A small image denoising model, trained from scratch.
Model: arch unet, widths [64, 128, 256, 256].
Data: trained on Sentinel-2 satellite tiles (TerraMesh), 72500 training examples, 26.5 epochs.
Rows from block 8 of a small image denoising model, named by matrix and row number. Rows with one number belong to one channel. Each number is 50 + 10 x the weight over its row's rms, rounded and kept within 0 to 99. All counts start at 0. After the name is the row's rms in percent of the matrix's.
After each channel's rows are labels from the 100 images, of 14976, where the channel reaches its highest value: "colour at peak" is the nearest of a few named colours to the mean colour under the peak. Only what is clearly more common there than usual is listed. The data: Sentinel-2 satellite tiles (TerraMesh). In brackets: how many of the 100, against the usual share in percent.
# convs0: first 3x3 conv (model.enc.2.2.convs.0.weight, 256x256x3x3, each kernel summed), inputs 192-255
# convs1: second 3x3 conv (model.enc.2.2.convs.1.weight, 256x256x3x3, transposed, each kernel summed), outputs 192-255

convs0.99 095:62 55 43 50 48 43 55 47 57 58 45 58 63 49 51 48 62 45 58 63 54 48 43 53 55 43 53 55 58 46 49 80 58 49 56 49 53 65 54 43 55 52 46 61 60 55 43 65 61 59 54 38 48 53 44 50 71 51 40 36 54 47 64 38
convs1.99 103:43 33 45 37 35 43 41 59 56 41 35 45 32 60 47 34 45 55 41 38 39 39 62 32 40 37 38 39 30 40 36 43 53 43 33 50 39 47 43 46 43 39 45 59 38 46 37 39 48 36 43 47 44 47 50 38 58 53 42 52 44 48 38 45
colour at peak: grey (55 vs 27.5)

convs0.36 096:62 56 44 48 51 40 54 50 59 57 48 54 63 49 48 47 63 47 58 64 55 51 45 55 55 44 51 56 56 48 47 80 59 47 56 50 53 61 54 45 53 50 44 61 61 53 41 68 60 53 53 40 48 54 41 48 69 49 41 33 52 48 65 39
convs1.36 102:43 34 47 37 34 44 42 58 56 40 34 44 32 60 49 34 44 54 40 39 40 37 60 31 42 37 39 39 30 40 37 42 50 44 33 50 40 48 43 45 43 39 47 58 38 46 37 39 47 37 43 47 45 47 49 39 56 51 41 53 45 48 38 44
colour at peak: grey (55 vs 27.5)

convs0.241 105:56 59 48 60 45 41 50 49 59 60 49 54 64 48 52 50 63 48 50 64 51 55 49 53 55 41 56 62 62 51 47 81 62 45 54 50 57 62 57 41 52 50 46 62 55 58 46 65 62 54 56 44 44 51 47 58 70 50 49 40 56 49 66 39
convs1.241 098:42 34 39 36 38 44 43 62 54 44 37 44 30 58 49 30 47 56 45 40 40 42 66 32 41 38 39 41 31 38 34 42 55 44 36 53 40 52 42 47 41 42 47 64 39 46 42 38 55 38 46 50 44 46 51 38 56 51 45 54 46 50 41 48
colour at peak: grey (56 vs 27.5)

convs0.122 094:63 51 46 52 48 44 54 48 57 53 49 57 62 51 50 46 64 51 57 61 55 50 47 54 54 43 52 57 62 44 43 83 62 52 54 48 55 63 51 42 54 51 43 63 56 56 40 59 63 52 55 39 51 53 48 53 70 50 44 43 53 47 60 40
convs1.122 084:42 36 44 42 34 44 43 59 59 42 37 46 36 57 48 32 45 56 43 39 41 43 64 31 45 36 38 43 30 42 35 41 54 44 30 51 41 52 43 47 40 39 47 63 38 43 37 38 48 37 43 53 44 47 50 38 59 51 43 54 47 50 40 45
colour at peak: grey (55 vs 27.5)

convs0.102 103:58 58 48 59 47 43 49 48 58 58 49 54 65 49 52 50 63 48 52 61 51 55 48 53 57 41 57 62 65 50 48 80 60 47 54 51 57 62 57 42 52 50 46 63 55 58 46 63 63 55 56 44 46 54 49 57 70 49 48 42 55 50 65 39
convs1.102 098:42 33 41 37 37 43 42 61 55 43 37 43 32 59 48 31 45 57 44 39 39 44 64 31 40 37 40 39 30 38 33 42 56 43 36 52 40 50 44 46 41 42 45 63 39 46 40 38 53 39 47 49 44 46 51 38 58 52 45 52 46 50 41 47
colour at peak: grey (56 vs 27.5)

convs0.5 068:53 43 49 40 42 54 65 58 46 49 48 28 46 52 52 32 45 48 63 44 67 60 47 59 41 76 39 49 40 42 41 29 57 68 39 63 53 41 48 52 42 57 48 48 54 46 38 42 41 44 39 55 76 59 43 36 44 50 55 48 43 53 36 72
convs1.5 079:52 63 56 48 59 51 48 53 62 45 49 68 54 49 44 63 53 55 61 53 48 56 48 57 58 47 67 47 60 57 64 56 48 43 69 52 42 64 50 57 66 61 52 48 55 41 65 65 54 47 77 52 42 55 59 67 51 44 54 37 60 55 64 38
colour at peak: green (34 vs 1.1)

convs0.2 112:55 54 48 48 47 43 52 48 58 60 54 54 58 53 51 47 72 53 61 57 58 56 48 55 55 54 50 56 53 51 41 79 62 51 52 48 55 64 54 46 48 49 43 62 52 54 47 71 65 51 52 40 44 54 47 52 71 52 48 42 57 48 64 46
convs1.2 114:38 38 41 35 33 46 40 57 55 42 34 43 34 54 47 32 43 54 39 39 40 41 62 33 42 37 42 42 34 35 34 40 53 42 35 48 43 47 46 46 43 39 45 62 37 47 37 36 50 40 44 49 44 48 51 39 53 48 42 48 42 51 38 43
colour at peak: grey (55 vs 27.5)

convs0.249 103:60 56 48 58 49 43 50 47 59 57 49 55 66 51 51 50 67 49 51 59 53 55 49 54 56 42 56 62 61 48 45 81 61 48 54 50 57 63 55 42 53 51 47 63 56 58 44 61 62 55 56 43 48 54 49 55 71 49 48 42 55 50 65 38
convs1.249 096:41 33 41 39 36 45 42 59 55 43 37 44 32 58 48 32 46 58 43 38 40 44 64 31 41 38 39 40 30 39 34 42 56 43 36 52 41 52 44 47 40 41 45 64 38 46 39 38 53 38 46 50 44 47 52 37 60 52 45 53 47 49 41 47
colour at peak: grey (56 vs 27.5)

convs0.46 062:40 49 45 64 58 49 58 57 37 56 57 61 57 58 67 58 35 52 39 41 41 41 34 32 49 52 44 56 48 51 41 40 23 62 51 65 48 59 44 43 42 51 82 40 36 55 44 51 47 39 53 47 54 48 50 47 42 53 35 63 33 56 43 54
convs1.46 052:56 44 46 47 19 51 52 49 60 38 48 53 43 50 50 36 62 44 55 47 58 53 48 51 58 49 48 44 39 43 44 62 66 49 34 43 58 42 59 45 46 34 20 46 63 46 37 41 41 46 35 67 50 55 51 43 52 50 42 27 28 46 44 47
colour at peak: white (48 vs 3.7)

convs0.230 096:59 58 42 51 52 36 51 53 54 61 49 51 63 49 48 49 61 48 55 63 54 49 49 53 54 43 51 55 55 47 47 82 60 47 59 49 51 59 53 43 55 56 44 62 57 57 47 64 63 56 51 36 44 54 42 50 72 46 43 36 60 46 68 34
convs1.230 102:43 35 45 36 31 44 42 56 56 40 32 46 32 57 50 31 44 52 38 40 42 37 57 34 40 37 41 41 29 40 38 43 50 46 33 47 38 48 43 45 47 40 47 55 39 47 35 37 49 36 45 46 45 46 50 40 56 50 39 54 44 49 38 46
colour at peak: grey (58 vs 27.5)

convs0.57 103:56 58 47 59 45 43 51 49 59 59 49 53 64 48 52 49 63 48 52 64 52 55 48 53 55 41 55 62 63 50 46 80 62 45 54 49 57 62 57 42 52 49 45 61 55 57 46 64 62 54 55 44 45 52 48 58 70 50 49 40 55 49 65 39
convs1.57 097:43 33 39 37 37 43 43 62 54 43 37 43 30 58 48 30 46 56 45 39 39 43 65 31 41 38 39 39 31 38 34 41 55 44 36 53 40 52 43 46 40 42 46 64 39 46 41 38 53 38 45 49 45 47 51 37 56 51 45 52 46 49 41 47
colour at peak: grey (55 vs 27.5)

convs0.18 096:62 55 41 50 49 45 54 49 56 59 46 57 65 51 51 49 63 45 56 63 54 49 45 53 52 43 54 57 59 44 49 81 57 50 57 48 57 64 54 44 53 52 44 63 56 54 41 63 65 54 54 42 49 53 43 51 74 51 42 38 54 46 66 38
convs1.18 104:42 34 43 37 36 43 43 60 57 42 35 45 32 59 45 33 44 55 41 38 40 41 62 32 39 37 38 38 30 41 34 44 54 44 33 51 40 50 43 47 42 40 45 59 37 46 37 37 48 39 44 48 45 48 52 38 58 52 43 51 44 48 40 46
colour at peak: grey (56 vs 27.5)

convs0.220 062:49 62 52 58 33 72 51 54 40 51 45 56 45 59 69 41 41 58 43 67 37 50 66 46 55 54 59 53 50 34 59 34 47 63 27 52 44 44 57 29 45 50 76 52 49 53 38 47 38 42 51 57 71 43 70 63 41 40 50 72 34 65 50 65
convs1.220 059:59 40 43 44 35 37 59 49 55 39 48 50 33 45 46 41 57 45 57 41 51 49 48 45 37 51 39 42 43 46 34 63 56 32 37 48 53 52 41 45 38 42 36 49 62 23 39 38 67 38 52 59 51 51 42 35 57 60 51 32 58 44 43 56
colour at peak: white (50 vs 3.7)

convs0.81 103:56 51 48 53 51 42 53 49 57 60 49 53 61 51 50 46 67 53 57 56 55 52 47 53 55 49 50 56 52 48 43 81 64 50 50 48 56 63 53 48 50 51 41 67 55 56 46 68 64 48 55 41 45 55 47 53 69 50 50 43 60 48 61 41
convs1.81 100:38 38 41 36 36 47 38 56 58 43 34 44 36 55 47 31 41 53 39 39 39 40 62 32 44 39 42 46 36 38 35 41 53 42 35 49 44 46 47 46 43 39 47 61 38 49 35 37 49 40 44 53 42 48 51 41 53 47 40 50 43 51 36 46
colour at peak: grey (55 vs 27.5)

convs0.172 113:54 53 48 47 46 46 53 47 60 60 57 55 60 54 49 48 72 48 63 60 60 58 45 52 53 55 50 55 52 55 42 80 60 48 54 49 54 64 52 46 50 47 43 63 53 49 48 69 65 50 54 42 43 54 42 50 70 51 48 40 58 47 67 49
convs1.172 118:41 37 38 33 32 44 40 58 56 42 33 41 31 52 47 34 44 53 40 40 40 42 61 34 42 36 40 40 34 33 35 39 53 43 35 48 43 47 44 47 41 38 44 61 39 49 37 38 49 41 42 47 45 47 50 37 53 49 43 48 42 48 39 45
colour at peak: grey (55 vs 27.5)

convs0.146 108:55 52 47 50 50 42 51 49 56 60 52 54 59 54 51 46 69 53 58 56 57 54 48 54 55 53 49 56 55 51 42 80 62 51 50 49 57 63 53 46 50 51 43 61 52 55 47 71 65 50 53 39 44 55 49 52 72 52 48 42 57 49 63 44
convs1.146 110:38 38 41 35 34 47 40 56 57 42 34 45 34 55 48 31 43 54 39 39 39 41 62 32 42 37 43 43 34 37 34 40 53 41 35 49 44 47 47 46 43 39 46 62 37 47 36 37 50 40 45 50 44 47 51 39 53 48 42 48 43 51 37 44
colour at peak: grey (55 vs 27.5)

convs0.250 104:58 58 48 58 47 43 50 46 58 59 49 56 65 49 50 51 64 48 52 63 52 56 47 53 57 41 57 63 64 50 47 81 60 48 56 50 56 62 57 44 52 51 46 62 56 57 46 63 63 54 55 44 45 52 48 56 70 49 49 41 56 49 66 39
convs1.250 101:41 33 40 37 36 44 41 60 55 42 36 43 31 59 48 32 45 57 43 40 38 43 63 31 40 38 39 38 30 38 33 42 55 43 36 53 40 52 42 47 40 41 45 64 39 46 41 39 53 39 45 49 44 47 51 38 58 51 45 51 47 49 41 47
colour at peak: grey (56 vs 27.5)

convs0.234 103:57 59 46 58 48 44 50 47 58 58 48 55 66 49 50 51 64 47 54 63 52 54 47 52 57 41 55 63 64 50 47 81 60 46 54 49 57 63 56 44 51 51 46 63 56 56 46 63 63 54 57 44 46 53 48 57 70 49 48 41 54 49 65 39
convs1.234 102:43 33 40 37 36 44 42 61 55 43 37 43 31 58 47 32 45 57 43 39 39 43 64 31 40 37 39 39 30 39 33 43 55 43 37 52 41 51 43 46 41 42 45 63 38 47 40 39 52 39 45 49 45 47 51 38 57 52 44 51 46 50 41 47
colour at peak: grey (56 vs 27.5)

convs0.49 066:50 39 42 35 43 64 68 52 40 45 45 34 43 55 60 33 40 45 61 53 64 49 59 55 32 76 50 51 38 43 45 31 51 66 37 62 60 42 49 51 45 55 49 55 53 44 43 42 40 58 37 45 76 52 45 43 34 44 61 54 37 56 40 75
convs1.49 079:53 60 61 57 59 49 45 48 54 49 59 66 57 53 45 60 49 58 64 55 51 54 46 56 55 49 63 55 63 57 67 56 44 49 65 53 39 57 52 50 61 67 54 47 58 38 66 65 54 47 74 50 42 55 56 68 52 40 51 46 59 55 61 42
colour at peak: green (28 vs 1.1)

convs0.248 104:56 59 48 59 44 41 51 49 58 60 50 55 64 50 52 49 64 48 52 63 52 56 49 53 54 42 55 62 62 50 46 80 62 44 54 50 57 63 57 42 52 50 46 62 54 57 47 64 63 54 56 44 46 51 48 57 70 50 49 40 54 49 66 39
convs1.248 097:42 34 38 37 37 43 43 62 54 44 37 44 30 58 49 30 47 57 45 40 40 43 66 32 41 38 39 40 31 38 34 40 55 44 36 53 39 52 42 46 40 41 46 64 39 45 42 38 55 39 45 50 45 47 51 37 57 50 46 53 47 49 42 48
colour at peak: grey (56 vs 27.5)

convs0.245 100:61 55 41 47 51 42 54 51 58 59 50 54 64 53 49 48 62 46 57 62 54 50 46 53 54 44 52 57 57 48 46 81 59 50 57 51 52 62 54 45 53 52 44 64 60 56 41 67 64 54 52 41 48 55 42 51 70 49 41 34 51 47 64 38
convs1.245 108:41 35 44 37 34 44 43 59 57 40 34 44 33 59 48 35 44 55 40 38 40 38 59 31 41 36 40 38 30 41 36 44 51 43 33 50 39 48 42 47 42 40 45 58 38 46 38 37 49 39 44 46 44 48 50 39 58 52 42 52 45 48 38 43
colour at peak: grey (56 vs 27.5)

convs0.93 103:54 59 48 60 45 42 51 49 58 59 50 53 64 48 52 49 63 48 52 63 51 55 48 54 56 42 55 63 62 49 47 80 61 46 55 51 57 62 58 43 52 49 46 61 53 58 46 63 62 55 56 43 45 51 48 59 71 50 48 41 54 49 66 39
convs1.93 097:42 33 40 37 38 43 42 62 54 43 37 44 31 58 48 30 46 57 44 39 39 43 65 32 40 38 40 39 31 38 34 42 55 43 36 53 40 51 43 46 41 42 46 64 39 45 41 38 53 39 46 49 45 47 52 37 56 51 45 52 46 50 41 48
colour at peak: grey (56 vs 27.5)

convs0.168 102:58 57 46 55 48 42 51 47 57 61 48 56 67 49 48 50 64 46 52 61 53 55 47 54 56 42 55 60 62 48 45 81 60 49 56 49 57 63 56 42 53 51 46 62 56 56 44 64 63 54 54 43 45 53 47 55 70 49 49 41 55 47 66 39
convs1.168 103:42 33 41 37 36 44 42 59 54 42 36 43 31 58 49 33 46 57 43 38 40 43 63 31 40 38 39 40 29 38 34 42 54 43 36 51 41 51 42 46 41 40 45 63 38 46 38 38 52 39 46 49 44 47 51 38 58 52 44 52 46 50 41 46
colour at peak: grey (57 vs 27.5)

convs0.232 095:57 54 56 56 57 44 51 49 61 63 70 59 54 43 48 52 76 47 60 60 61 63 45 50 44 56 57 56 59 55 57 58 64 44 50 53 41 64 57 51 49 44 49 51 53 47 57 58 69 70 54 59 53 42 43 51 58 49 63 42 61 44 71 52
convs1.232 082:46 40 41 31 38 46 39 56 55 35 30 49 32 51 36 45 33 46 44 42 40 46 59 39 38 41 44 35 36 37 42 46 51 35 45 44 45 50 41 47 50 40 44 55 37 37 32 43 30 39 49 40 40 51 57 46 45 39 37 58 45 51 37 40
colour at peak: grey (59 vs 27.5)

convs0.129 059:55 44 39 34 44 44 56 66 36 52 36 64 49 69 49 32 64 56 53 43 71 45 68 68 47 62 60 38 49 30 49 55 49 56 47 41 43 56 52 35 58 49 46 64 62 54 44 40 55 28 43 39 63 47 49 56 40 48 50 48 46 61 39 66
convs1.129 044:45 54 63 59 36 57 50 52 67 46 50 49 60 44 46 32 51 52 52 58 61 46 39 54 54 49 57 59 47 60 54 38 42 62 28 60 33 54 61 51 48 53 60 41 39 45 57 63 48 45 50 40 41 40 53 48 62 35 37 61 61 58 59 53
colour at peak: grey (56 vs 27.5)

convs0.133 098:62 51 47 54 50 41 55 52 55 55 50 57 63 55 50 48 66 50 55 64 54 52 46 53 52 44 51 59 62 44 43 83 63 53 54 50 54 65 53 42 53 52 45 63 58 59 39 61 65 51 54 42 52 54 49 55 70 47 44 43 55 48 61 40
convs1.133 086:41 37 44 42 35 47 44 59 59 41 35 46 36 57 48 32 45 55 43 38 41 42 63 32 45 36 40 43 30 41 35 41 53 43 31 51 43 51 43 47 41 39 48 64 38 43 37 37 49 39 44 51 45 49 50 39 59 51 43 54 46 51 41 44
colour at peak: grey (55 vs 27.5)

convs0.83 099:59 54 47 49 53 40 51 49 57 60 50 55 66 50 50 47 65 49 50 59 54 54 46 55 57 42 53 57 59 45 45 83 62 50 53 49 56 63 53 43 52 54 45 60 56 57 43 62 64 55 51 42 47 53 45 53 70 47 47 40 56 47 62 36
convs1.83 095:40 37 44 41 34 46 42 57 59 41 36 47 33 57 49 32 46 55 41 37 39 43 61 31 42 38 40 41 29 40 35 41 54 43 32 51 42 53 42 46 43 39 46 64 37 46 36 38 49 39 46 48 43 47 51 39 60 52 44 54 45 49 40 44
colour at peak: grey (55 vs 27.5)

convs0.13 106:58 59 43 56 48 42 50 47 57 62 47 54 68 49 50 50 64 45 52 62 53 54 47 53 56 41 57 61 61 49 46 79 58 47 56 48 57 64 56 43 51 50 44 62 56 55 46 63 64 54 55 42 44 54 46 55 70 50 49 41 56 49 68 38
convs1.13 108:42 33 41 35 36 43 42 60 54 43 38 43 29 59 49 32 46 56 42 40 40 42 64 31 40 39 39 39 30 37 34 43 55 43 36 52 40 51 43 46 42 41 46 63 37 47 40 39 53 38 46 49 44 47 51 38 58 52 45 51 46 49 41 48
colour at peak: grey (56 vs 27.5)

convs0.148 068:50 40 45 35 50 61 67 58 46 48 54 31 44 49 54 35 53 54 68 37 63 60 49 55 49 77 39 55 44 39 41 30 60 68 41 62 47 41 44 56 43 55 44 46 48 53 48 34 41 53 39 63 75 52 41 34 55 60 54 54 47 52 33 77
convs1.148 073:51 67 54 50 60 51 48 56 64 52 46 73 58 53 40 58 55 50 64 47 48 58 45 59 62 47 63 47 60 60 64 58 54 44 65 49 42 64 50 59 63 63 47 48 55 42 63 65 52 49 69 47 35 58 59 63 52 47 54 40 64 50 64 31
colour at peak: green (43 vs 1.1)

convs0.107 068:46 66 60 69 42 69 50 55 49 47 57 48 54 63 69 48 37 63 39 69 41 54 68 57 66 45 59 60 60 39 60 43 51 69 37 57 60 44 64 50 51 60 78 59 47 69 45 47 36 55 51 48 57 52 74 65 50 43 52 64 40 67 57 52
convs1.107 071:56 35 37 40 38 38 60 49 48 43 41 43 36 42 48 44 54 44 51 44 52 34 41 47 35 54 33 38 36 49 35 59 50 43 37 41 56 49 38 47 39 38 35 44 53 22 36 41 64 33 41 41 56 46 38 31 51 61 46 44 57 43 45 56
colour at peak: grey (55 vs 27.5)

convs0.251 098:63 50 50 54 49 42 55 50 57 53 50 58 64 53 51 48 65 51 55 64 54 52 48 52 53 43 53 60 62 44 42 84 62 53 54 49 54 63 54 42 53 52 46 63 58 58 40 58 64 52 56 42 54 54 49 56 70 48 43 43 56 48 60 40
convs1.251 086:41 36 44 43 35 46 43 59 60 42 36 47 36 57 48 31 45 56 43 39 41 43 64 32 44 36 38 43 31 42 34 41 53 43 30 52 42 52 43 47 41 40 48 63 37 42 38 38 50 38 44 50 44 48 50 37 60 52 43 55 45 50 41 45
colour at peak: grey (55 vs 27.5)

convs0.255 093:61 51 44 47 56 39 53 53 54 55 50 55 63 58 47 49 68 50 54 62 58 48 46 58 54 44 54 58 57 43 45 81 61 51 57 46 50 61 53 43 55 52 46 63 58 58 41 64 64 50 52 41 46 51 40 51 68 48 48 37 60 47 61 38
convs1.255 084:38 38 50 41 29 50 41 55 60 41 32 47 40 56 49 29 42 51 42 42 40 40 56 38 47 39 44 46 31 41 42 41 48 46 28 49 42 49 46 44 47 38 50 57 37 46 35 39 43 37 45 50 41 47 50 44 56 45 36 56 40 53 40 46
colour at peak: grey (56 vs 27.5)

convs0.207 105:57 59 45 55 48 43 50 47 57 62 48 54 67 49 50 51 64 46 52 63 53 54 47 53 55 41 56 62 62 49 45 80 59 47 56 49 57 63 57 43 52 51 45 62 55 56 47 64 64 54 55 43 44 53 47 55 69 50 50 41 55 48 67 38
convs1.207 107:42 33 41 35 36 43 42 59 54 42 37 43 30 59 49 32 46 56 43 39 40 42 63 31 40 38 40 39 30 37 34 43 55 43 36 52 40 52 43 46 41 42 46 62 38 46 40 39 53 38 46 49 44 47 52 38 58 52 45 52 47 49 41 47
colour at peak: grey (57 vs 27.5)

convs0.17 060:50 47 39 41 38 71 65 56 41 49 35 39 49 51 62 33 44 48 58 52 57 51 68 60 37 66 55 38 48 37 56 31 47 57 31 63 60 39 53 45 47 60 46 59 55 44 39 39 42 49 35 47 73 57 56 50 31 39 65 48 34 54 37 71
convs1.17 067:56 57 56 60 58 46 50 49 49 47 57 62 55 57 46 62 54 60 64 55 50 60 46 52 49 49 60 51 54 57 63 49 42 48 63 60 30 60 54 47 59 70 57 45 64 37 57 65 52 46 76 50 41 55 55 66 47 36 50 47 58 60 63 36
colour at peak: green (30 vs 1.1)

convs0.56 060:48 58 52 60 35 73 54 51 38 47 39 53 42 57 70 39 39 56 42 71 37 47 66 52 53 52 53 50 49 28 55 39 42 60 28 47 47 39 56 28 43 51 69 53 49 52 38 45 38 37 47 49 70 41 69 63 43 38 44 65 34 65 51 59
convs1.56 052:61 43 45 38 39 34 56 58 55 39 46 52 34 47 52 43 58 46 57 43 49 54 45 46 38 50 39 40 47 47 37 62 52 37 40 45 48 55 40 45 40 46 37 46 65 26 41 42 66 37 52 65 52 50 43 36 58 56 46 34 51 40 45 51
colour at peak: white (39 vs 3.7)

convs0.158 102:61 57 44 52 48 44 53 46 56 61 47 56 66 48 51 49 65 47 55 62 54 52 47 56 54 42 55 58 60 47 45 82 61 51 56 48 57 62 55 44 53 50 44 61 56 56 43 64 63 54 53 42 47 54 45 54 68 50 48 41 54 47 66 39
convs1.158 103:41 33 44 38 35 44 42 59 55 40 36 45 32 59 47 32 45 56 43 39 38 42 62 32 42 38 39 40 31 38 35 42 53 43 32 53 40 51 43 45 41 41 47 62 37 45 37 38 51 38 45 49 45 48 51 38 59 51 42 53 45 49 39 45
colour at peak: grey (55 vs 27.5)