Rows from block 8 of a small image denoising model, named by matrix and row number. Rows with one number belong to one channel. Each number is 500 + 40 x the weight over its row's rms, rounded and kept within 0 to 999. All counts start at 0. Numbers have three digits each.
After each channel's rows are labels from the 100 images, of 14976, where the channel reaches its highest value: "lies over" is the class under the peak. Only what is clearly more common there than usual is listed. The data: Sentinel-2 satellite tiles (TerraMesh).
# convs0: first 3x3 conv (model.enc.2.2.convs.0.weight, 256x256x3x3, each kernel summed), inputs 128-191
# convs1: second 3x3 conv (model.enc.2.2.convs.1.weight, 256x256x3x3, transposed, each kernel summed), outputs 128-191

convs0.243:508530540570532498496555509519525537582590492566488516587504530619475488618477454484532488501546477497499524500577502507507510564537520519482545512563564529551514589531490538588500620518550520
convs1.243:470462505526523429488544507471446493420553513456494471447461499576527464550462501438450461456510497460519520505493445493485509515452430477498515461461504461492439467468472452453461576450506499
lies over: snow or ice

convs0.73:490456477498494408561493481442445488490487542507500495516458518489459407503543455457465519484462509509426532471504419484506448530442437497526482446433494465495449509416459433514420492521470484
convs1.73:465585506514513532478585500510542481472565460501432528538525488570491504553479491559512462542505493496542453448505536456547536533537555437453521520530479515510548482493526573488579572476486485
lies over: water

convs0.14:538468455477516438555540486454437497433505479430545484500533576506498505512522531463465534500479446453519532517485465461471460507486446566572486502453482503416444407443468463418463501539467505
convs1.14:483561505517514542476544505517554485492521478490428503531542480538442538535504462562540444550511487511523464444520545477558529535576544447458498500522518520497564515499539576505565538477517477
lies over: water

convs0.34:519465455476522474559481483452456488443505505441522503538470559510501467509533528483469539504463491501482548502490477460479468471439431553513510474443491462430487419450441458434434505530455505
convs1.34:484555488543510547458573502496545472487527460511424502488553486567479508531489449551522441533525487495544440449495555475554530509570548438471504494532496510478543518494551553511563558486478487
lies over: water

convs0.159:504469479471530469589502468457420489435504511445510489496509599499465456491557497442465545506452504484506553489482499485474440496447443558535506459459489480447418437457444458449425501535484498
convs1.159:502561485526518550459564499508544505487529450500444521498560513557490521522496456555540438549510491488559461485494552452555561507575551420465509510544494527464558510526569560495573552490481487
lies over: water

convs0.245:492510522549543511500531499504520515574587490551460534583500508607478466603483491481568469517558464477499497500572537505526497548547511517479509499555570526549510580542494555573506618500533520
convs1.245:486454481516504426477519516466436490427531516467493483433468478552545467516453505429458463452516505472530490501473440502488499517442427473501510444459483467496422469480471448451453554458517504
lies over: snow or ice

convs0.171:491484414501469418526481451417459488481461553448483455495493503445432433482502412482493499485451504484456511496501447467496428498513421456432469465486464480455520467426456418467450448479467496
convs1.171:461587513537473511498566534505503472449550455539434534516490496537475513545469519555493452556486478494542467416513514548534580540542532444452487517526469506520536490457536519513559548444500499
lies over: trees

convs0.108:500524546558523511487539514520512526592569504593490521568512531605467480592479481483558505505526494500494513493560522517518513546548518508498545512578560523562519618522498515611515601537546534
convs1.108:469462497523515423493540509472447490419554517464494469454464486575535458548462499442457466457510496467514518505494444486481504514453436483498516459462497470498438477475462450457457573447506503
lies over: snow or ice

convs0.35:491464452503539457531496477451426491421493476462531501516474545505511487473571525457470564498475493467513523516478449481470459480470434575554513464465491463454450435445442453452463484562453488
convs1.35:513559485505541570463554471517572495507504454474452510526543520522459504543504484538545460552536515521540474496478578467550528529568575458450488515545535528454533489524544571485549521503498486
lies over: water

convs0.231:545472470488526484556501459464439493413524481422515490529492574525483460513552536483487533501485523483509559512486497463459470486485417555504506465471481470431457397458456472412449513519425508
convs1.231:479560479539518548451561504503535488500496465499402514496557489535486511511481440541539447537533478501555440453497555466552539511570545441462486484535492502471527507485563554503548532477481468
lies over: water

convs0.66:487449478498489423564497491440455494485484556515517499511460519481445416507550446453461523486465493505423542473515427481500455535450440505552494441438497460494442516410466443523421482531473484
convs1.66:457573497517516525483583498514552476465573450482436507550527492575498509553497487565519456527499497497561462447507530451559518533532562440440520529527481517503553480491519571480583567476493487
lies over: water

convs0.210:537448416466500433498504450454477493427488534465522443476533517464488474467534470461484481512462530503538487489459454468509471482514434494494499476537426472444526477425469454478518460504454497
convs1.210:412481575556455489493511556501504431479504536552436515497459442501453441498484442461517459501454471462538499381515508580502564528513478473474499467482482493534453536452504486521474499461501471
lies over: water

convs0.67:517455455472523463556494468431435508417513471434531499500471565514482446497541521467466517494500479492501543501490471455473470479455437554520486455468481463424440422451446467442426500538457490
convs1.67:485554488535513547470562502499546494475523470490445510514551479552481527525488452552545443533514503511545450455500552454569539498566553434466498502535500510484549502499542561492574550483473485
lies over: water

convs0.241:500528541559526507514526494502546506564576497551479531572511500591464463608494456507558464524543469478498517501574530523507509557533534504474506534558591537540557593565496557574515596498534517
convs1.241:469474497534493424481551511474432505416545504479502475431477512564552497537446511433444483441521512474535502526489436498487524509460417473503523452480486455493435476463485440459473570459515514
lies over: snow or ice

convs0.5:532434457472487438532513485459428499443486456499574525476509532479487510481608563426434566467477521548512520563492441468462496489438460533572467483485485465462454473454461470460454470571462523
convs1.5:453546519508495540441532489488544442528502516512411471534514442516482507521471462564564442498480480500522435431509563451537499512582536434442476482529470519500546555487487556516573522483492481
lies over: crops; water

convs0.144:496521542558524518486534515520510527588567506591490518569509537607467480586485486483560506506525497502495515496560522511520512542554519510501538513579562526562524620517492512612511599539541535
convs1.144:470459495523512423495538511471447487422553519466493468455464482573534456547463501440456468457510496466511519502492442485485503516452437486496513460462496472498438475479464449457455572447508503
lies over: snow or ice

convs0.31:495471441499492445532480470439439495461478514464510473519471539475454408499531456477474515488457510480445529502506445475498457515468412480487493457478476457464474458436466430461430478509446484
convs1.31:466589496514492522492591505502521461456558465530406527509530478585490511557474476555516456521494472503548460431502539465548522519538545439452510515532444502513538502472530553523566573463470491
lies over: water

convs0.109:491479424491454469514445473437451510473433510473486506491469518437459413471516453489489501467458487500430524497501471456514458500488419471482453454485471457473510486416454433489440439506452493
convs1.109:457577500520504502488611507498533485449582464512427502520521474606478515575472486544505440515501508483561469433500518503522519526537554428447517521524452500522538498483514551517562596442489516
lies over: crops

convs0.242:501523542556522511487536510520514529590571502589491522571510532607470480592479483484562501507528496497495512494559522513520511542551521511496541513579560526563519618517494518610514602538543534
convs1.242:470459498522513423494539510472446489420552519465495469454463485573533459548460501441458467458509495467515518504492444488482503514453435485497517459461497469498437476476463449456455572448506504
lies over: snow or ice

convs0.223:509532533574530493496554506513524530587595498577496514588497521629473491619478458477538505501553486507503517502574487506498507564532517515484543510558553521548525587533489531583490625517535522
convs1.223:470456506519527434488539506471448488424555514453496475450457505567525459547467501434457456457513501459514522505492450496484505519448429476496518457459508460491432467471474454457457574452509493
lies over: snow or ice

convs0.150:522472442470536469557490470452428495411511481437526496516495571512492464497543527476475530504476488484500537506490464456474471474465431552518496473474470471417457417461462475443445501531463498
convs1.150:485564487542516547458578516492538498475520470494426503499557488561476520537485443546535442538530497508545441443497553464560530499570555442465497490528490500471538505495542565500559556483476483
lies over: water

convs0.53:510510534563540512510543492480520504570585499565478530588499516612479473609497457475554476501552471487520504505589511515514500560514527517482509504533585523543528595530481551575487616504517519
convs1.53:486466503532506425479533501482446504414552504468509468441468483572537495536447497436453462448515513475526514516476443499493512526455425464495523459470492458498435476480488457453477575461517498
lies over: snow or ice

convs0.135:513525540569533495495556507519523531580588496572483523586505530622468483616480456483535487498547476495498523498572499507502507564538519517485542512562558529550520592531487532590497624514539522
convs1.135:469462501523521429486543509472448493420556510454493472445463497576527463549463501438452462457512498457517520505495445497486507515450431476495513462460506462492440467470472449453459575452507501
lies over: snow or ice

convs0.101:502522540555525517485537511520515529591570504588491523571506527607473477594479479489557497507530493503496515491556517511520513544552518510493542515584558524559517616517495519615511600535539533
convs1.101:471457500521511423493538510472445489418553516465494469453464486572530460547459500440456468458510495465513515505494444489478505511453434484497516458462496467498437476474463449456455571448504506
lies over: snow or ice

convs0.122:505506531560544508502543492481525498575592507562471528579494513610469472615485453476554477507553462492511514492579510513513496560512527528484508501538581521544537592530479552584488621503518530
convs1.122:493457504532509425481529497482444502410550502463513472440473484569535493535453493431457454454520517482523513518481447502495518528449424467489521451467497464501426476483483457451475566459515497
lies over: snow or ice

convs0.148:534449483470490460517524489467426543448484452517584531475510548474515548482590534422439585478495537527518507556523459447452506516449473536547478487509498482457448500483477483487457466583483537
convs1.148:444540511521493533436489476508545439547483488510424450548525425488493479489479481558572454486477487512499436449509573428517490529586530441427489495533487537505539586485478566533562482487513470
lies over: water

convs0.215:467458483492484476573501503439436520458471516493519518500456528477444431490550435437461523467471491500441547483521475477512468510452451528530505454446476471476432505428461450514404490547484477
convs1.215:475567483517538516467605500508541485482581467503426494533537484603496502567479454559516439536504483479562463461504514425542492527548556434446532525519476521506540508487527557501576598458492481
lies over: water